Weights of a small multi-label image tagger.
Training: 17000 steps, batches of 256.
Rows from block 3, named by matrix and row number. Rows with one number belong to one neuron. Each number is 500 + 40 x the weight over the matrix's rms, rounded and kept within 0 to 999. All counts start at 0. Numbers have three digits each.
# gate: MLP gate (model.blocks.3.mlp.gate.weight, 960x320), inputs 160-239
# fc1: MLP up (model.blocks.3.mlp.fc1.weight, 960x320), inputs 160-239
# fc2: MLP down (model.blocks.3.mlp.fc2.weight, 320x960, transposed), outputs 160-239
gate.853:516482524544524508483468512471554508481467490514480605563529603502494533462463478519462447422528481549497477532490475580526503461542465468508529474413492498491492501487481494451520556520449528560435471557555531482532479460495530519521551410
fc1.853:537472474462516533514469448465519425514485534506442465478523474501563505484503469448546452532462509476581463500499442436585550526543522455493575574537543460475523527444432541458477487480451457502519477448483457495455540474466442525543500526
fc2.853:575475502530503524500464480564460472483481467419504518520552565490486537494427472459463506475536494479515483460507589528433467455556499505502525516436493486462459498489484523447517568542524440492472504535540544445559513525417523495498477495
gate.854:618597459504482532545482488507518519551549443457513469596547530519512522507604563527492479489493570454412448510434477444562522528479471490508475425497550527441454564464406506428474448499462520548486457467558516473537512494501494570498565524
fc1.854:471493459442434530542587463479517511492493516471519493440571465524567493560499474450471452551535490512481490453526434500477521457517527482578545578452430578512494440457501440540518504491534522505542583533517410482498401499541555430445449489
fc2.854:481520497530474524522514513497525499562561495491561494411508513481528444558577495461405454572532496533455481546410457514481470530457497443490456536471518512432482551557520532478571533541502591451536532507493541537501458524562563394456569431
gate.855:595483465486489538545466418436525444451553552445516492437538487507487521522526570523452513480518495492489477502505502521479515535478539519474510515548471527514473522482453440497571535494499510448512487468568562446521484527487528529496516456
fc1.855:537505498523473497457484496522592476477454545440478446539509496487545517469518514462516563520492471494459482500461457534549458548416533436532479485482450565574465444485499398536472552597505455420471574459489427474527459482537459559515427475
fc2.855:391492565455432522500529464512526452459514442499507513519419439433483552494465438534542486449470442522568512442515503582478561566506532452477442531478523427539528572477525558508523495541545500530477537501501506496499534477511527527507530526
gate.856:507533485487474458534506546485453432517549543532477464444563482446458530427464523508450485507525552473473498544562493445552450598509512547410543518490522523473595474491420516494502416511449497537419491531436421471416431464462466491499504509
fc1.856:480569550556485496563512526475438509467537484485476546483454510533487434452451518431583497498488543515548514505470496579514458425546463524511582463554464501485503513494499486505507467491446528569569471544517455542438457542432587481511517503
fc2.856:565514544491492513491607478473511486504540474521482517584538497494472466458574536474459466473481506457493497463474550521487569498549444512522459441443518538426497526524471486470536489458482473567501447556511514469512511475511500496542506437
gate.857:520450456478525530513483530427454523503547498536526549532568532506462548503505532532502521553517554520486516547477506456546466578478489501543478531514540483528458427529524541514487534539509451460487488496514386526513466558583491492513465506
fc1.857:429486480482447474530512475587477493509471494474463578514485480551471547459424592490475529486550478489427527525516488520471431484548576487537539476560440487444455475558501521440516543542478465542462382497475506536581563456453496501532485504
fc2.857:498464437505591487478444527565494467521504464548529493470497487514472512507421520494515490500520470526481461545497465443513559559535572442471515538585520460475501490517516527536465504422471454433516460499479552496451462527570458529443532433
gate.858:505482444521507581551505546452465487496441528501459516530478504460491573532534436564474493490520464474499531528563470524509488511553565492518558478510482509484491461450527543490483563489487518502539505451501515492515559473540529549497540470
fc1.858:588548548514493525560420491437489509442476473452531513511490465530530454536481496482532506467501582507565478464491554578469482443542528489487543442503486519504460562429519521483487447496457457556537508544519571461565540520470556534464491466
fc2.858:553430479488462465465506547546501513481482530408519501479599476553487480504506439547500578469497516451525444471556461579468467538484503439507460521541531502537500501377506534494518489492485521513530433504601455508491543487514487529453522480
gate.859:492435515516519559509569502463513432453505507556504617507452532537489505429485452493529523511518456463544497521476545585549488489562521509494530553486476486463523490538517549459556494510537516478468531462490523519480468460398492482520557547
fc1.859:542522474452426487573488486491525526473516548521528504481531501429473503444471475513498480463502509457459519511490519524546476551569442442526498465536554451505467509473517461492518519488473415552484488580504485426529481556545503567518529547
fc2.859:562555535587481563419466465471570548463424497485479460531494483538527470498533489515462500575494513446444546528412535589478479518457503542510468413450430500435505463509491490493536445471469510491469580562496467544466535435497543417509460544
gate.860:589557522470467497539425559505561499568563483519519473515510522452517596475482543494465479481454510457522502565595522484551518526500448513545546484501531407510468461474445418516422527429449452566477534554473514397460481510560398518517593445
fc1.860:507552552523516524458469521551525512537432488580454515494596475525542459545472493511450439610474381498474542479461461596473493442512479441458412575501440492493466556471601428488485538590564422532505526485460398533474425443521568546461462485
fc2.860:526569522494461495483457514520456546516569498507556519455510573438551478501453532463464549480506525460502513545540400571484540506486502407501497492560536437479502513470543436514576499491492482465536527525480520551550428567537485484509419508
gate.861:551556415502469532554495445390507450512536502516495478519506499439448538446509537536496563488510532508518471559561531456502514533543477558562520478466494506475508444579445460471456477606441489477502482469456541437442462500440504454473478509
fc1.861:500495503450552553529524482516504457496487460540546488499507455528521548469537515488574456514515563553492484511451528428568527515545534512493498488578595492493474453470510560524480481403509506492462509456579498547537549497586498564509459487
fc2.861:508495382499475486473457502494531483553556521467517450522518448426556567537502488544494540485464503519523480618544510471513504528489572481486459526486523541548504527537563503509522530583440539482444537546465512435525581455492530514477534526
gate.862:483507427439437459596563555506482513524520467492479505447493490443438475458490478539498453540554506479526484537605472517502497533439525423512547478501566484487492474524438506466484445513500484397509551538483497529501516462546513553424523572
fc1.862:530442518509520547462502554564451502458466465358505456504531535527493478526520423536483402564481519529516471526538589495511435546474401481499543517460544533475495524488449524478532491537463484411451509520457453515535498540495461493420527565
fc2.862:483461474420536475565507495524480533470494509555476433520449497509549501406470565513520483562503515493583539520510434540511500439521550523545549461461500496439454576496495453473494464504440485454462516427551583539439442459503544519509503520
gate.863:578511471487455551491520456486480406543461537545515460451577479480571497494531468508486529511502485531495498536466463538489452559522468518434461485443470470514497488476418495493456496493413534519537466471486453493483477468501511425473560415
fc1.863:572513493535512520537510538481523537560521438564515470502574540512534515514522446505511479465421509456532519459521486434491519459497532503459522509391472466529522442464508464470492543400549489531516508488526554483474463491485525531541485415
fc2.863:541510506473475519479522491527475529531557472522516472484455459530540497420480448518558511506517507523524483522545467487496489462464525441464463538533496528493520507493514439543486516498502508562483515464538570510528437502468486470485447557
gate.864:544495489525503483474497533473493517541478425580469505469482554490513510499519574469522517494540447473468446514528550463470542424553497501437488517479528507541476468468495381501419498438464547489517467438542598518430506477565588541537462449
fc1.864:488466504486483516532508511539583495506551528533544504430498447459555451499505534485493452578419536536528500525443503484560485522430417461525562483557518525501497485544493493482470512465456481481514443494479428485511497510509448513477465548
fc2.864:490486531520475489472562492562515467539470502482543493537511592458520450526609536533492515474460477555539504537522513453574614492494474522510470509509585486522487480539478467500474497507487473502512561535471562493447501502527441499470544536
gate.865:526548502521503560493523501581514454505518493429463531525512571505426495504523521524494544498420520481428442554570499508461495479576521443500536479488545487493463483462476476503463487394422489534448430605454480453414544486533466465494609512
fc1.865:505493456486523460543520472456590447497520519499487468555431471443488518439532448509515510474535501537487550558448552529542522503557479453461422523524552485495529480513557469420490515516569470545452580442498410486529499491459533528503478451
fc2.865:487551513470511524446561493581517474538449503435527525491551577546438430439580540415428540457507441510498440514529435487546463522493501501531510459525530457519483460458514524485470473525497483480560428498366456495503501597547462570479546510
gate.866:518443460528540582504539475505427427508464489481489552435503517498415542451455464487503515482433527510508498498550488511483431576540502546512531575466478511441478478441455486529495488455472534562556456575516513398462474504493485432450454530
fc1.866:493485488510442522506488528470548525548455450577479522447537505465563509510508412523445516524479465502431483498544520491484533452541444526558478495457499538505442596368479472511453503529585525539548492499420548491413449589518483543437464430
fc2.866:481515525486491524486449461471443483542501514485537455538425476450436491460525519468558576467515469501544476528464502527468529512476502445524498491529472531467505515522514513472538485506516512504546556494460529486425508575469478521494522455
gate.867:504518509507497526522493513477433484540526522500561470545540547466458489443495503470545538497503411437530504504504532539443481548562558421428490471440491501467519462486553439461550500535417505559573458494455612443447486573486537436498459476
fc1.867:507519474523452449574476477468522541489479485477516501481472556501461497490494478477504528514464484429471420467465511552465456476513549375518429432501444492519524575558503546526544464479486504519533479520584479504477485538449500401535458504
fc2.867:528521454478510577514520547498514604479513458477529509508482456470479490442461513496452538522489548529506490443490456518478409509496519478488472437533563498441474492552505530476468458445521478525548493500514533471477471486491577587510527488
gate.868:524470508398471537522489462472527482504617502477522546492451509500516487503510498471475524489492591449489494501551435474495550517527507487493553430537499492356548498500482544415524474484476518503507470496483507491499500489512467540466567499
fc1.868:553517502474491493568493521510552525486535490513478509502495553443450512452484534525532548419440453478471414502557482584516487536525475434510461483531527503452475554546493555469457508524533488589532518509452503467457484527481520576508498508
fc2.868:492505510551514475508518470473544459479501514517534434458438444495487515526461569487461444607509489529528527522486506504436520471450465489506512439471459450516494552579481488539418453516518470431462516485496490520572536458504488518553518581
gate.869:515424488562448587546581472498505480516510473536502535549539481564483495483533404491514497552435532534469514466506553493424499486527446548523481523468471481454446488551538497513567463471469504466484520527505459515473502450505486472503536513
fc1.869:471565498528566500435420575439495567511475454512485496508537462581421446491467458526627486488557514487466497457449519521507459497534446496500511499480397522493563576506475523464504456586525435559503503524501489527578540487465474487529456446
fc2.869:457497558512459511533524575569515493524507449505530473463494523522491519509496505498507451546513455527532503495477469530533528478503480472466430566507578549567462475431523461549527485461552498517502606533467506535478487520535553512447533506
gate.870:538403428492506511511471447517474500486469629440469559560564542505510564492526524574544425411461533519522471463518536528482526501506579515440443513509480479464530449581452519488497542548451467506527556542485563464539546440464491481509507501
fc1.870:461507501497524458550542594528496529480498438529488487524454489536504471512478496540438489473512470437488447478490557591439496469478533477454490475481509574537488564473522514473447464462482546486500413408502507572461527452452437559486435535
fc2.870:459505473466541581539519567492588464489514522538481471497465495567490493545432514537500411471471416526460472462529436531478563476443466526501530560450616482452515531453400511498538455507553561465563479477440601547531509450463519563524471575
gate.871:514447504510433515603510519500511499496517503458503530473482502521515487492471505510538558495488493474527426590544559507446548510500500484495545493497509490406525468473499507495468462549493462530489449481511455517421524483539394557442488501
fc1.871:484507462484506476539606486442482486482477551435505540454490443474524487478512489480412476502559556561498525475543590507467473515461499460562437540498440527512455473465479497525487494510519496443552562455558550503524479529496508470489444471
fc2.871:438521596410473441425396534506488544462440500513420495469538523530444492414575476446480519439514497440419531560458486561473434493471532434508556441562507511500600531496529578420508444448506497518549528499494466470437480470507484487464522565
gate.872:546423478500460509483490514455467400557515530439595525550564481540526515465500515551552457478495601518480510509434568417514511488494449497514514581515532438495517563499505495489559551495431386466499507475558503512461584464481497436487459472
fc1.872:512477516502542467453491431586499548473476509553497531561531448511509418509488504436543490552579486494490483490466502422509412505493459545493517528496470549457526475440499517537534484540571528523506445479533471559530467512472543502472496489
fc2.872:533527510582430465481539510536425498496482526536451495523516557503472607487535405504576526510499496480599463431457521571440500497525400505474543463486561485523490456546506513462462506418517428482476439535482479474533500492457462499467513478
gate.873:556534468472536548569463465473487486506497518469518486518484523473513501475489431506533499448534521510445457572511478556478435518539496518483537494515505523477508508497503480479501484447476572515458479496431535408450496476502504516492567530
fc1.873:523535535497510444409512474533497487480492480530500598513468493511465468552514519444468547550528483597531532478445497470526472486580504449488481491543468472509485530507467485443472548494477548605503439522479424528526519508528476495443478519
fc2.873:490472521463623449474513486462548480424484458479519453521490518517460419524517463523507442551513474445491479522488470508468495477510592524477527460457421490530492514490503491517586496518442473501492506592517493509534535481464497499501535474
gate.874:532479536487535472523560467457449485465477520525481495529575523524521485545535503548481542391524458533526469534445501464540521583425429510528482472426548509532519489458450514465437559527498499467499466477552495509552484496469496505525465453
fc1.874:500521463562427480464451528541494571567435460533567515529461534505519492491416490480473487504467478529420518497540537520382442435487517480426430549452411537472496532530523500541485583473589524510526533493517597535501495444460490490557428485
fc2.874:420478520520487431490535480551504521496428596542426440532479483567496531472427485510555524491517494497538469541529484515550527566477531526461493506534535525524580476483491500528447491466542493474457472481555497484559474477449406612486459607
gate.875:525524504472499451552554470421453518541568478509535493473563482510475507437430513525501493476548519447495497446453453425508505573505515529472509476465496503525509479530446542504457497432407494542555436497534464593509445536517502472415491520
fc1.875:558533512542476459522448529516476542449479530535511572581477460489478389509477450592487455474503590522508515466451451472575469514490410519479511571497479493491531504481460450460508515507546587550438468481512508609478453556454556483448506484
fc2.875:542419513578497501446457515570536454585479441490396487515496542460542480528520540524499514569518563485483537510547564520496485431582468499549534617476455511407431560549541509530532428510622405451503520524504532513396515480496519380492477473
gate.876:524523518546476474485535436503483448461434676565499488491530529548497523497558500525457526497516458553496482534583471443486467459533442552507470475461504510517482432526447475485455540569481545431423479520463533486503495417432485479522570476
fc1.876:483600542478460511483491538562540540509475462514449514538465475499471512518464470426533537504513467507511466535523392584498534516533476489453486441542553467496532506480580521456438468519505487513557503464449456530522502488521570553538533477
fc2.876:544523450537466391500468510510545469557524475475418487550491558504468506611431511511515560478495436579524495510511477503527515492548486499463483540427489519658533459504469443558493498542524497483388567566480445452467449500544530548578492555
gate.877:457539564572409532479569495534516467466484536497512509534551555544447471508612457443470564559539492555527525540485410476540481472514458521502481513405571519473406502495471504533477515501484536484539512549509513441458522448498393505483553490
fc1.877:501514484547463603483508470511485516510394441481494495432522510525468546499495534466516513525521572592491494473500448440523470544507544497487404499461525486438462482404484460560524470434462464465520494517589537461523517474564510395467548450
fc2.877:494513446530548459549475553526469485502564449485468489431461530440461543479606464474457565460536378442470488446492546530485504514402476556472447491573538508530589510481457484491554499492596452382442564511538416517512495536422553486406471449