{
  "dataset": "photos of arthropod specimens (BIOSCAN-5M)",
  "head_dim": 32,
  "conv_stem": true,
  "layers": 6,
  "optimizer": "adamw",
  "weight_decay": 0.1
}
Rows from block 2 of a small multi-label image tagger, named by matrix and row number. Rows with one number belong to one neuron. Each number is 128 + 32 x the weight over its row's rms, rounded and kept within 0 to 255. All counts start at 0. Numbers have three digits each.
After each neuron's rows are labels from the 100 images, of 14848, where the neuron reaches its largest size: "top examples" is what is common among them. Only what is clearly more common there than usual is listed. The data: photos of arthropod specimens (BIOSCAN-5M). In brackets: how many of the 100, against the usual share in percent.
# gate: MLP gate (model.blocks.2.mlp.gate.weight, 960x320), inputs 160-239
# fc1: MLP up (model.blocks.2.mlp.fc1.weight, 960x320), inputs 160-239
# fc2: MLP down (model.blocks.2.mlp.fc2.weight, 320x960, transposed), outputs 160-239

gate.443:153153111103114122213083131063099094107199137170145102068163222051095231120118175150098149167123132043164066142133136124072095144108192087095187087095143170165135104154092114119108127123078159154124141145118143068100154172167102153143102108
fc1.443:183136141105155119137098155094172144193074096143155149129092161149148063140140150108052100108169116108142129111165172138118109090103126135130179129124118132119114134087132139087098118163155134178182161118129136137126120121168160175091170113
fc2.443:116182101144092128125195102108153097136149081132090144067148114104101134164135099169100099123097136127188131084110138143075154174124084108058181125136123121120116213091126123140146126083085124142187135107214101094106112113097110122118116145
top examples: order Coleoptera (36 vs 16.8)

gate.86:184097129105120136134123130147067066135164105097106131113102090173186138089177107097115123114156130166116080140111176117142147125101107171101130122090140122091130114126096181089128084147104137136143117079093115124162133080145188113098118138
fc1.86:077102153168098168057168094140136132125122095116129124160131112041078109143135109062128133120117163173139201124086158125100141135149109134109081121115192046110157168125182097082090130098114114143122150165072128086091130130108116096124123166
fc2.86:167139063144173157093118113077142069110120099136088102157144111142151153164136124107110124176144069124167104143116186106142198179089185212127121132133160087156131128120084187127114150111165145116162065065104161101126175144175143139128141106
top examples: order Hemiptera (52 vs 11.3)

gate.631:119113111174144189086146134133098053088119137119094133145150131078127161043106088101188125161174110137161113189176176155136129184148192135121171139171118125097149057102136145111175100142128105087121083116160152111110113109106101136092126147
fc1.631:156166130099120077147081109125116183125125096157141085096160173189151120158134087114066179124222119091101097092139054129160133118099131194090070138088144158158127143127121167142137136184124193103090087051127126185158136167155118129162138152
fc2.631:141118097113130218101203150115059067121145110105145133102182103096142081092147092124207117092172161128146116070125148145118101092178141123108095104095116173102137150059176199129147091113110118132168126066129157116074112115136157150104118132
top examples: order Lepidoptera (41 vs 7.3)

gate.574:152060124124122107160165109163150106087105170139097125148142171139120080148152151153167066126123106141114106164151104146112083207148109121146101129078103096103152139158097140097144127173126122126107146171156109090146106126076099123042111147
fc1.574:145178103135168179176088105179079124082166148106129126150096092129137159111176106166174072127103156189133098156125126105150107152154124208165156109123114112121075052118123151133145085169065126117122138132149101093114120090133140178107138164
fc2.574:156122128097117099100065141071153137127159147094172101153127164156159181117112090154136091103179154120153131105093150077131126071115079117117153109123115124163181144097142136130108094130113151075149137089157170179136139130141133116114146153
top examples: order Coleoptera (45 vs 16.8); order Hemiptera (44 vs 11.3)

gate.272:145149087118121152188126087095146116139132125203130111118162116061065158164144213146118114129134111066150154118192080106127107166135173126106150081118110108147111077094131126171126105147060150144132134129088081125140146144170108114117136162
fc1.272:161154071080186135119123141124191109097133089116118147131109110123156032158112124192124080195153181158080158138162115155188128108131083127118127153115132123136136150110148143098161047158095119087097183158122109141094152084180198153126162106
fc2.272:150147138125146118136131067119135133183150100156145071181143122070169112120122179158090112121135104087095167124068124108130126050120082111177211125140187103055123176194094112116078105141103169137139103088106152104070083100100125135177218103
top examples: order Coleoptera (40 vs 16.8)

gate.720:162133136139090114142121090100116097116166154155098113109191163099156107098099189148160125092137106159106118122169111214129104121150102145090147161142119118131091120171120086110110149126076112087078123142167096080152093118086167108139119080
fc1.720:118097147125121121089182109193136125171114087159106143112128106116096133113095077157152127070092129181194124103167162163092051129074168088140191184174155089135146124115149162118173114147120111181118132195181146169131149067126111151132115154
fc2.720:171177132133122153145119109095103071139181114110137112136134129152125095115155161133130131142139120020104058165157149101131148118110140161106120087127211122129146160152094121139106139123089146160170115101138110146093110165134173102125122138
top examples: order Lepidoptera (36 vs 7.3)

gate.361:147097095144117134171081134126094105158152157129149141105146163158113166087143112117196143100138157120131050132123131089182100179144109113092179144124111165121140153189082159099138155124083125109087078079125136119121111100131116101104122157
fc1.361:153093058125122123174129121153186099120094129114072104146156137124125083124187125129150058133078165184145150120163195130088122100121153064111135146110132093122117131137124143135189134075154064091113153121117157096171118108134158146101119115
fc2.361:095092099106117118148099167090092131121123111103123123111128179107150167178100203139138074136117150073120100150135107146159116128143130144083135121103068136149116126161154074175138132122163089074106186068150173102147104091096161110165084144
top examples: order Coleoptera (42 vs 16.8); order Hemiptera (39 vs 11.3); family Coccinellidae (34 vs 1.2)

gate.594:178122133120151117129139144143140059147168132197142167089175119149218089120124102158155135157120168108147131103132108177116142092176107094089146121127080155124128149085175099114087096109167180110118145091168142145132159122111170131085136093
fc1.594:100117182116125127139144096136129131183168139147151135129115140075064088124118144158076157155099124119057154121178129149126147086115110084176125153172115117151136135144173134086112099099100084068132165129112163105137137094076120089140160136
fc2.594:145107112143184136119076176022122121095159125109139139122097164132144167123128084157115118160122176096125084174103153112088190126152200175159180116202119133106092130137120141117140130122127139122133071093167154142112109160127149151150063135
top examples: order Hemiptera (33 vs 11.3)

gate.728:110114103115123219134197132106161070086126123153134133119132124114079095074146111126158135137153180104114099180149189146139128134172146135140096126114160137158132157104167143123158089111180159150162156131132147091180205114135098152105086104
fc1.728:120190138153147151115118141094110127182128120105118091104128174109189104126066117102140169227137143129156130133176120107138151127118122181130128104103131144144112161139109101154110192075079085148178108152188095091063099149134104146141126119
fc2.728:122070145141151131204120098133156111099126137121153138141083111149176101124154164179125122118136108140195123134117090155152155134133141161140139111117120101100103210133141090112107086199116131110158186125187142149148171094063107155093122133
top examples: order Lepidoptera (36 vs 7.3)

gate.647:146106169130172169156161119107080115132122158118142132124121131088084105069118110094161093130158119106162145125160143112075121107126114151079141110151152069089120129171146106096088154125138074146145103124140147097143108138112119173069091123
fc1.647:155098162143233114092130076209120123104135107112113174215141123149119142172178119091140094129125109101100150144120102128191111112111129132111087113132134159126126143146127170121151129108166139059103112101154121157132128091140072180132149157
fc2.647:073187141133102172105166161149097152120128093183114134140117141102128086167141097175081133168113108146151161100173110081137133176135218128124082111117116213113119081158155140147153167079095151136145184136141079137035098077126116095124115157
top examples: order Coleoptera (49 vs 16.8)

gate.205:165078101114152108141149158095168101093198177125156141134132170144159103097120083153111098110170144174114109139152144096195136147146104135115138150134135094112148088131081131077206086151110113160097168107118082175065114141129162071122158139
fc1.205:176071090161131129106067123177169142124091129083157166123122119164148089135104168128149144139094109095137112125132164100150146149080169171155080074145117194137069074126136118115156202117202072172139085081217172155157076174151078117090126139
fc2.205:077153118108097122139131146132161092137112166116178101111190102120111083078139155099210134123120100116176116116154100130084119162137135158116093090082101110097155158170110103135113151101125151055198100093199153120158105153105123086153129147
top examples: order Hemiptera (31 vs 11.3)

gate.616:142077078132113154131094163138116113132162145065097135099149113122156164130144145130073105129140105171098039147148139092160115146189155149076151171124070155132138137098132187128159083133104185071107095129120103069077142058088194086099146126
fc1.616:153139135119102134193107148109108152140189119109091129147135066146159033126134151113081119153098181070140201111121100173172145149074106174136111076181126135085156086139111105123074098141111091132137111200157084148132096107125107157127175122
fc2.616:083116102074169091155137104148138145116118142147119174091113173132174177122101156125121106096119107164135167137152072166173076182140205097098130135108096151118099144190090148093147142105140183101093165136145163148131126099148110129129081181
top examples: order Lepidoptera (48 vs 7.3)

gate.585:117136118102187131142107119120134098143096218121167158117105164131108105097118142151175060195159120073120119193143105129135112113168087155112172147162053135151061142139147127104156125159053193118145155103143115147085142135127077085115146131
fc1.585:135146125137118082124096183123063145100113138090232118128164105192175121126119098156157111129123154151101101081081110164146098163144135160098136098146178153102105141150132110143129124104093065065111140089161126172076143102152088140168103105
fc2.585:076086097087086132083113172073155102067130105171150118140091130128176105120171127109107182161167101135121155082125206116117171163090105139113118133054159165123104146143104127141106165142121132123092074103119119174114179115092194106148082110
top examples: class Arachnida (26 vs 4); order Araneae (25 vs 1.7)

gate.409:165137143141161192130162165142110092168124143137091139100165149117144154106150158135205141129117157103138126146107139177121141132071133165096141104145155112172136068110188123141095164158077084107121146115124129141115161115160151153152152118
fc1.409:141134039078099167173115106141152154126144109147056118077137175098109128118144167118075108122105107083154110100148140149066094079149158106133110156145174138175134104046095159122143102080124152158122132154167139052140138162132124121148125128
fc2.409:114179175141135163163111140109153167166138140128118113119101207094076101106114147100116166095151060148100153140146089099163101070151045076145134090103163146160127164116105132109120112129135134121142133130142133103102103172120114140090126164
top examples: class Arachnida (43 vs 4); order Trombidiformes (35 vs 1.5)

gate.588:163178150170074115150127140171108123127061147192143186126166161121082108106124140099131156145159137132147118132121156189099127110118080100036081049141103099115152145169133103107112198120172131142083105104141118135130088101045054152097123101
fc1.588:050102105162104145141127171106097126098084163146130129088179179151091108117047105103140083160161127126133118092174114176140128078172127080143146130122114147130067067114129089146189107083149138129097120145178164154131092195098122110126125090
fc2.588:185131122072161096155061099129163137091105075124134144085106162118191131089158186153136166130108179141113075127148157142138084114082137145118145093093089140159101074210134126150074053102131103076159103125127152123124093187129104159148075129
top examples: order Hemiptera (29 vs 11.3)

gate.431:174159145165113190154091182132076138173124087154171156126114135193101112124097105131113102145157152126139098142120126131138111110151087133017152136107154168110157189077133173147158117121113143156085091122202146164112079101103171136132121107
fc1.431:167133089155073123127161187086111100156131133148146144172175080172080083155176084139109094104132098076145112113107155154084126083071078141164133123124124095167136155100115148102136108121163179126166099096179123178129085137090167077136126069
fc2.431:122186140147111174122070146145190134102142219203076078126111066115200102088146116080083149185111145162144100110118151185173159131128140126150050124187139112160172143163169118069088111110139095116123203086105188112123136154063083163130122138
top examples: order Lepidoptera (29 vs 7.3)

gate.265:170107153065165130189138137147088099107207096070141134179141145110121182148176108199161106069099145143132119149134165111104171153120084115137109129117196076073085094175140149072136142117132120123097072104158154135148159112156132168080155175
fc1.265:063126131083139083074149129178130149115125108123082197106160171128174074089054080106184123144166119147116080106195097092191138146157133089164125164140099202133047142162123129103179108152154156118106101173107125129123132180112112132108081171
fc2.265:113070119146114101154091080099148132175143114171148139087131160141158101188142102146089119107080090120151158179150126163123138116094109160114056096082106119156140135126104134164124122166075176098074157153189159124134124130201139095138155129
top examples: class Arachnida (49 vs 4); order Trombidiformes (46 vs 1.5)

gate.372:124143142095169109189154106128084081137152124172118131144094111167140094054185076147130159110130144147124111144165138130087158152172113107095154139137177097080129152063143125098182143104113178133155062107146190157150144160148174141050148138
fc1.372:132115111128091096167153200145097102160111103154160206107119168128098141074048105091109109043135152168107091090150197137176058133087093035112122114176142126069146135184116134127155150143158111189093127121185142159160119134166118143106146129
fc2.372:035144085166140163130179129141135135092088069101108118092087096186121151150111100175137122135093115169113143091168088156102146176111114061077149172081157123115141129148192151214154131115096097105143109080102135160144144085114122170136128199
top examples: order Hemiptera (41 vs 11.3)

gate.737:156084147118141153148138109172135100159125112107113110160141135160119180095124105097094205166135122135110084175150136115089123232111106089145075164084223083131142123138151129047125136141132136173125101149026143104117134161132044188117112087
fc1.737:156119150132150214100119133102129114133177145179101109154158088051173126151134134154150089173163183134110110101092189094165146066157183113115184145195122163140159140101126131122160112141192128147116111079133134134102201102110166133126154108
fc2.737:128144127141183098120150191155129113111106137073139184159126091156115147122051113137189113131132123155125121129154141083114075087147139074106176137167076157118127156177106101155153104137078124132143181031116132088107166104116108199166150154
top examples: order Coleoptera (51 vs 16.8)

gate.285:186157138122133073188111144119119117129132162141127196137139122044125096065146120149153092138072168132147029132112187126142125121117114152071154137147145082071153117223141106038101133121161150164159121097098157092182180124028072129084126188
fc1.285:151142124155154125100104132170120134135120104158062132118090090111138147163168144126119127124149098154105178129115141141061171095136112148116137114142072083083170113135108149132103112102134140153191139063131093174123094032133147096133129150
fc2.285:137111093124099146140153139141038151136124128101089120132101115195148167164085091125109157085131082170121164033094132092153146131136151083197138154162109111178119114099106102121107107139147088136087115112148095105175093118130134160139126170
top examples: class Arachnida (66 vs 4); order Trombidiformes (58 vs 1.5)

gate.321:142101127113153125113144160141088085125106135188137205101100119160087050095143090077214113092115103154143113126140164186161132140151160136130199124148197125057137152092136146113169106097140150131157095079161125129102131141089112150114118115
fc1.321:090120096142091155097189138128115111092130104092105151129155133152074110117106125136124157120125157163058239146151090113056152174150140153117100139153159103154135147137206139177221116113115095093114148145160115151127150111089124083140126170
fc2.321:106073137112154121158107104145157174116112131166077108158135183188139166156097181149102159134153125082127111124113135087144208150148138190095118132113162089096119090075116107122058179161210127096075083094135134110157141136096097140141083144
top examples: order Hemiptera (40 vs 11.3)

gate.188:165078112134109098161065130135157119128140147132137121116109127128181162138172190195185141163162129105118086125157149141129123155150197109098153115086133123119094106107059165138082036165102153113061118086144127134123194079165126146121175154
fc1.188:082091135142134145147105085163183137145114147064085141107104136172046081104117164102125097105130109148144151160132101179086091150144077125140095130111138062145150174134129127108100103117135095092073122198114112097110093114065116109085170148
fc2.188:100122067077130135106139138055138131149164145140090098152094092114122142071088089171127179151130112056105159101149184133114142129132166094129119155153118181139163130135138122100095184132165100150126096166135122126133157126090052139129113157
top examples: order Lepidoptera (37 vs 7.3)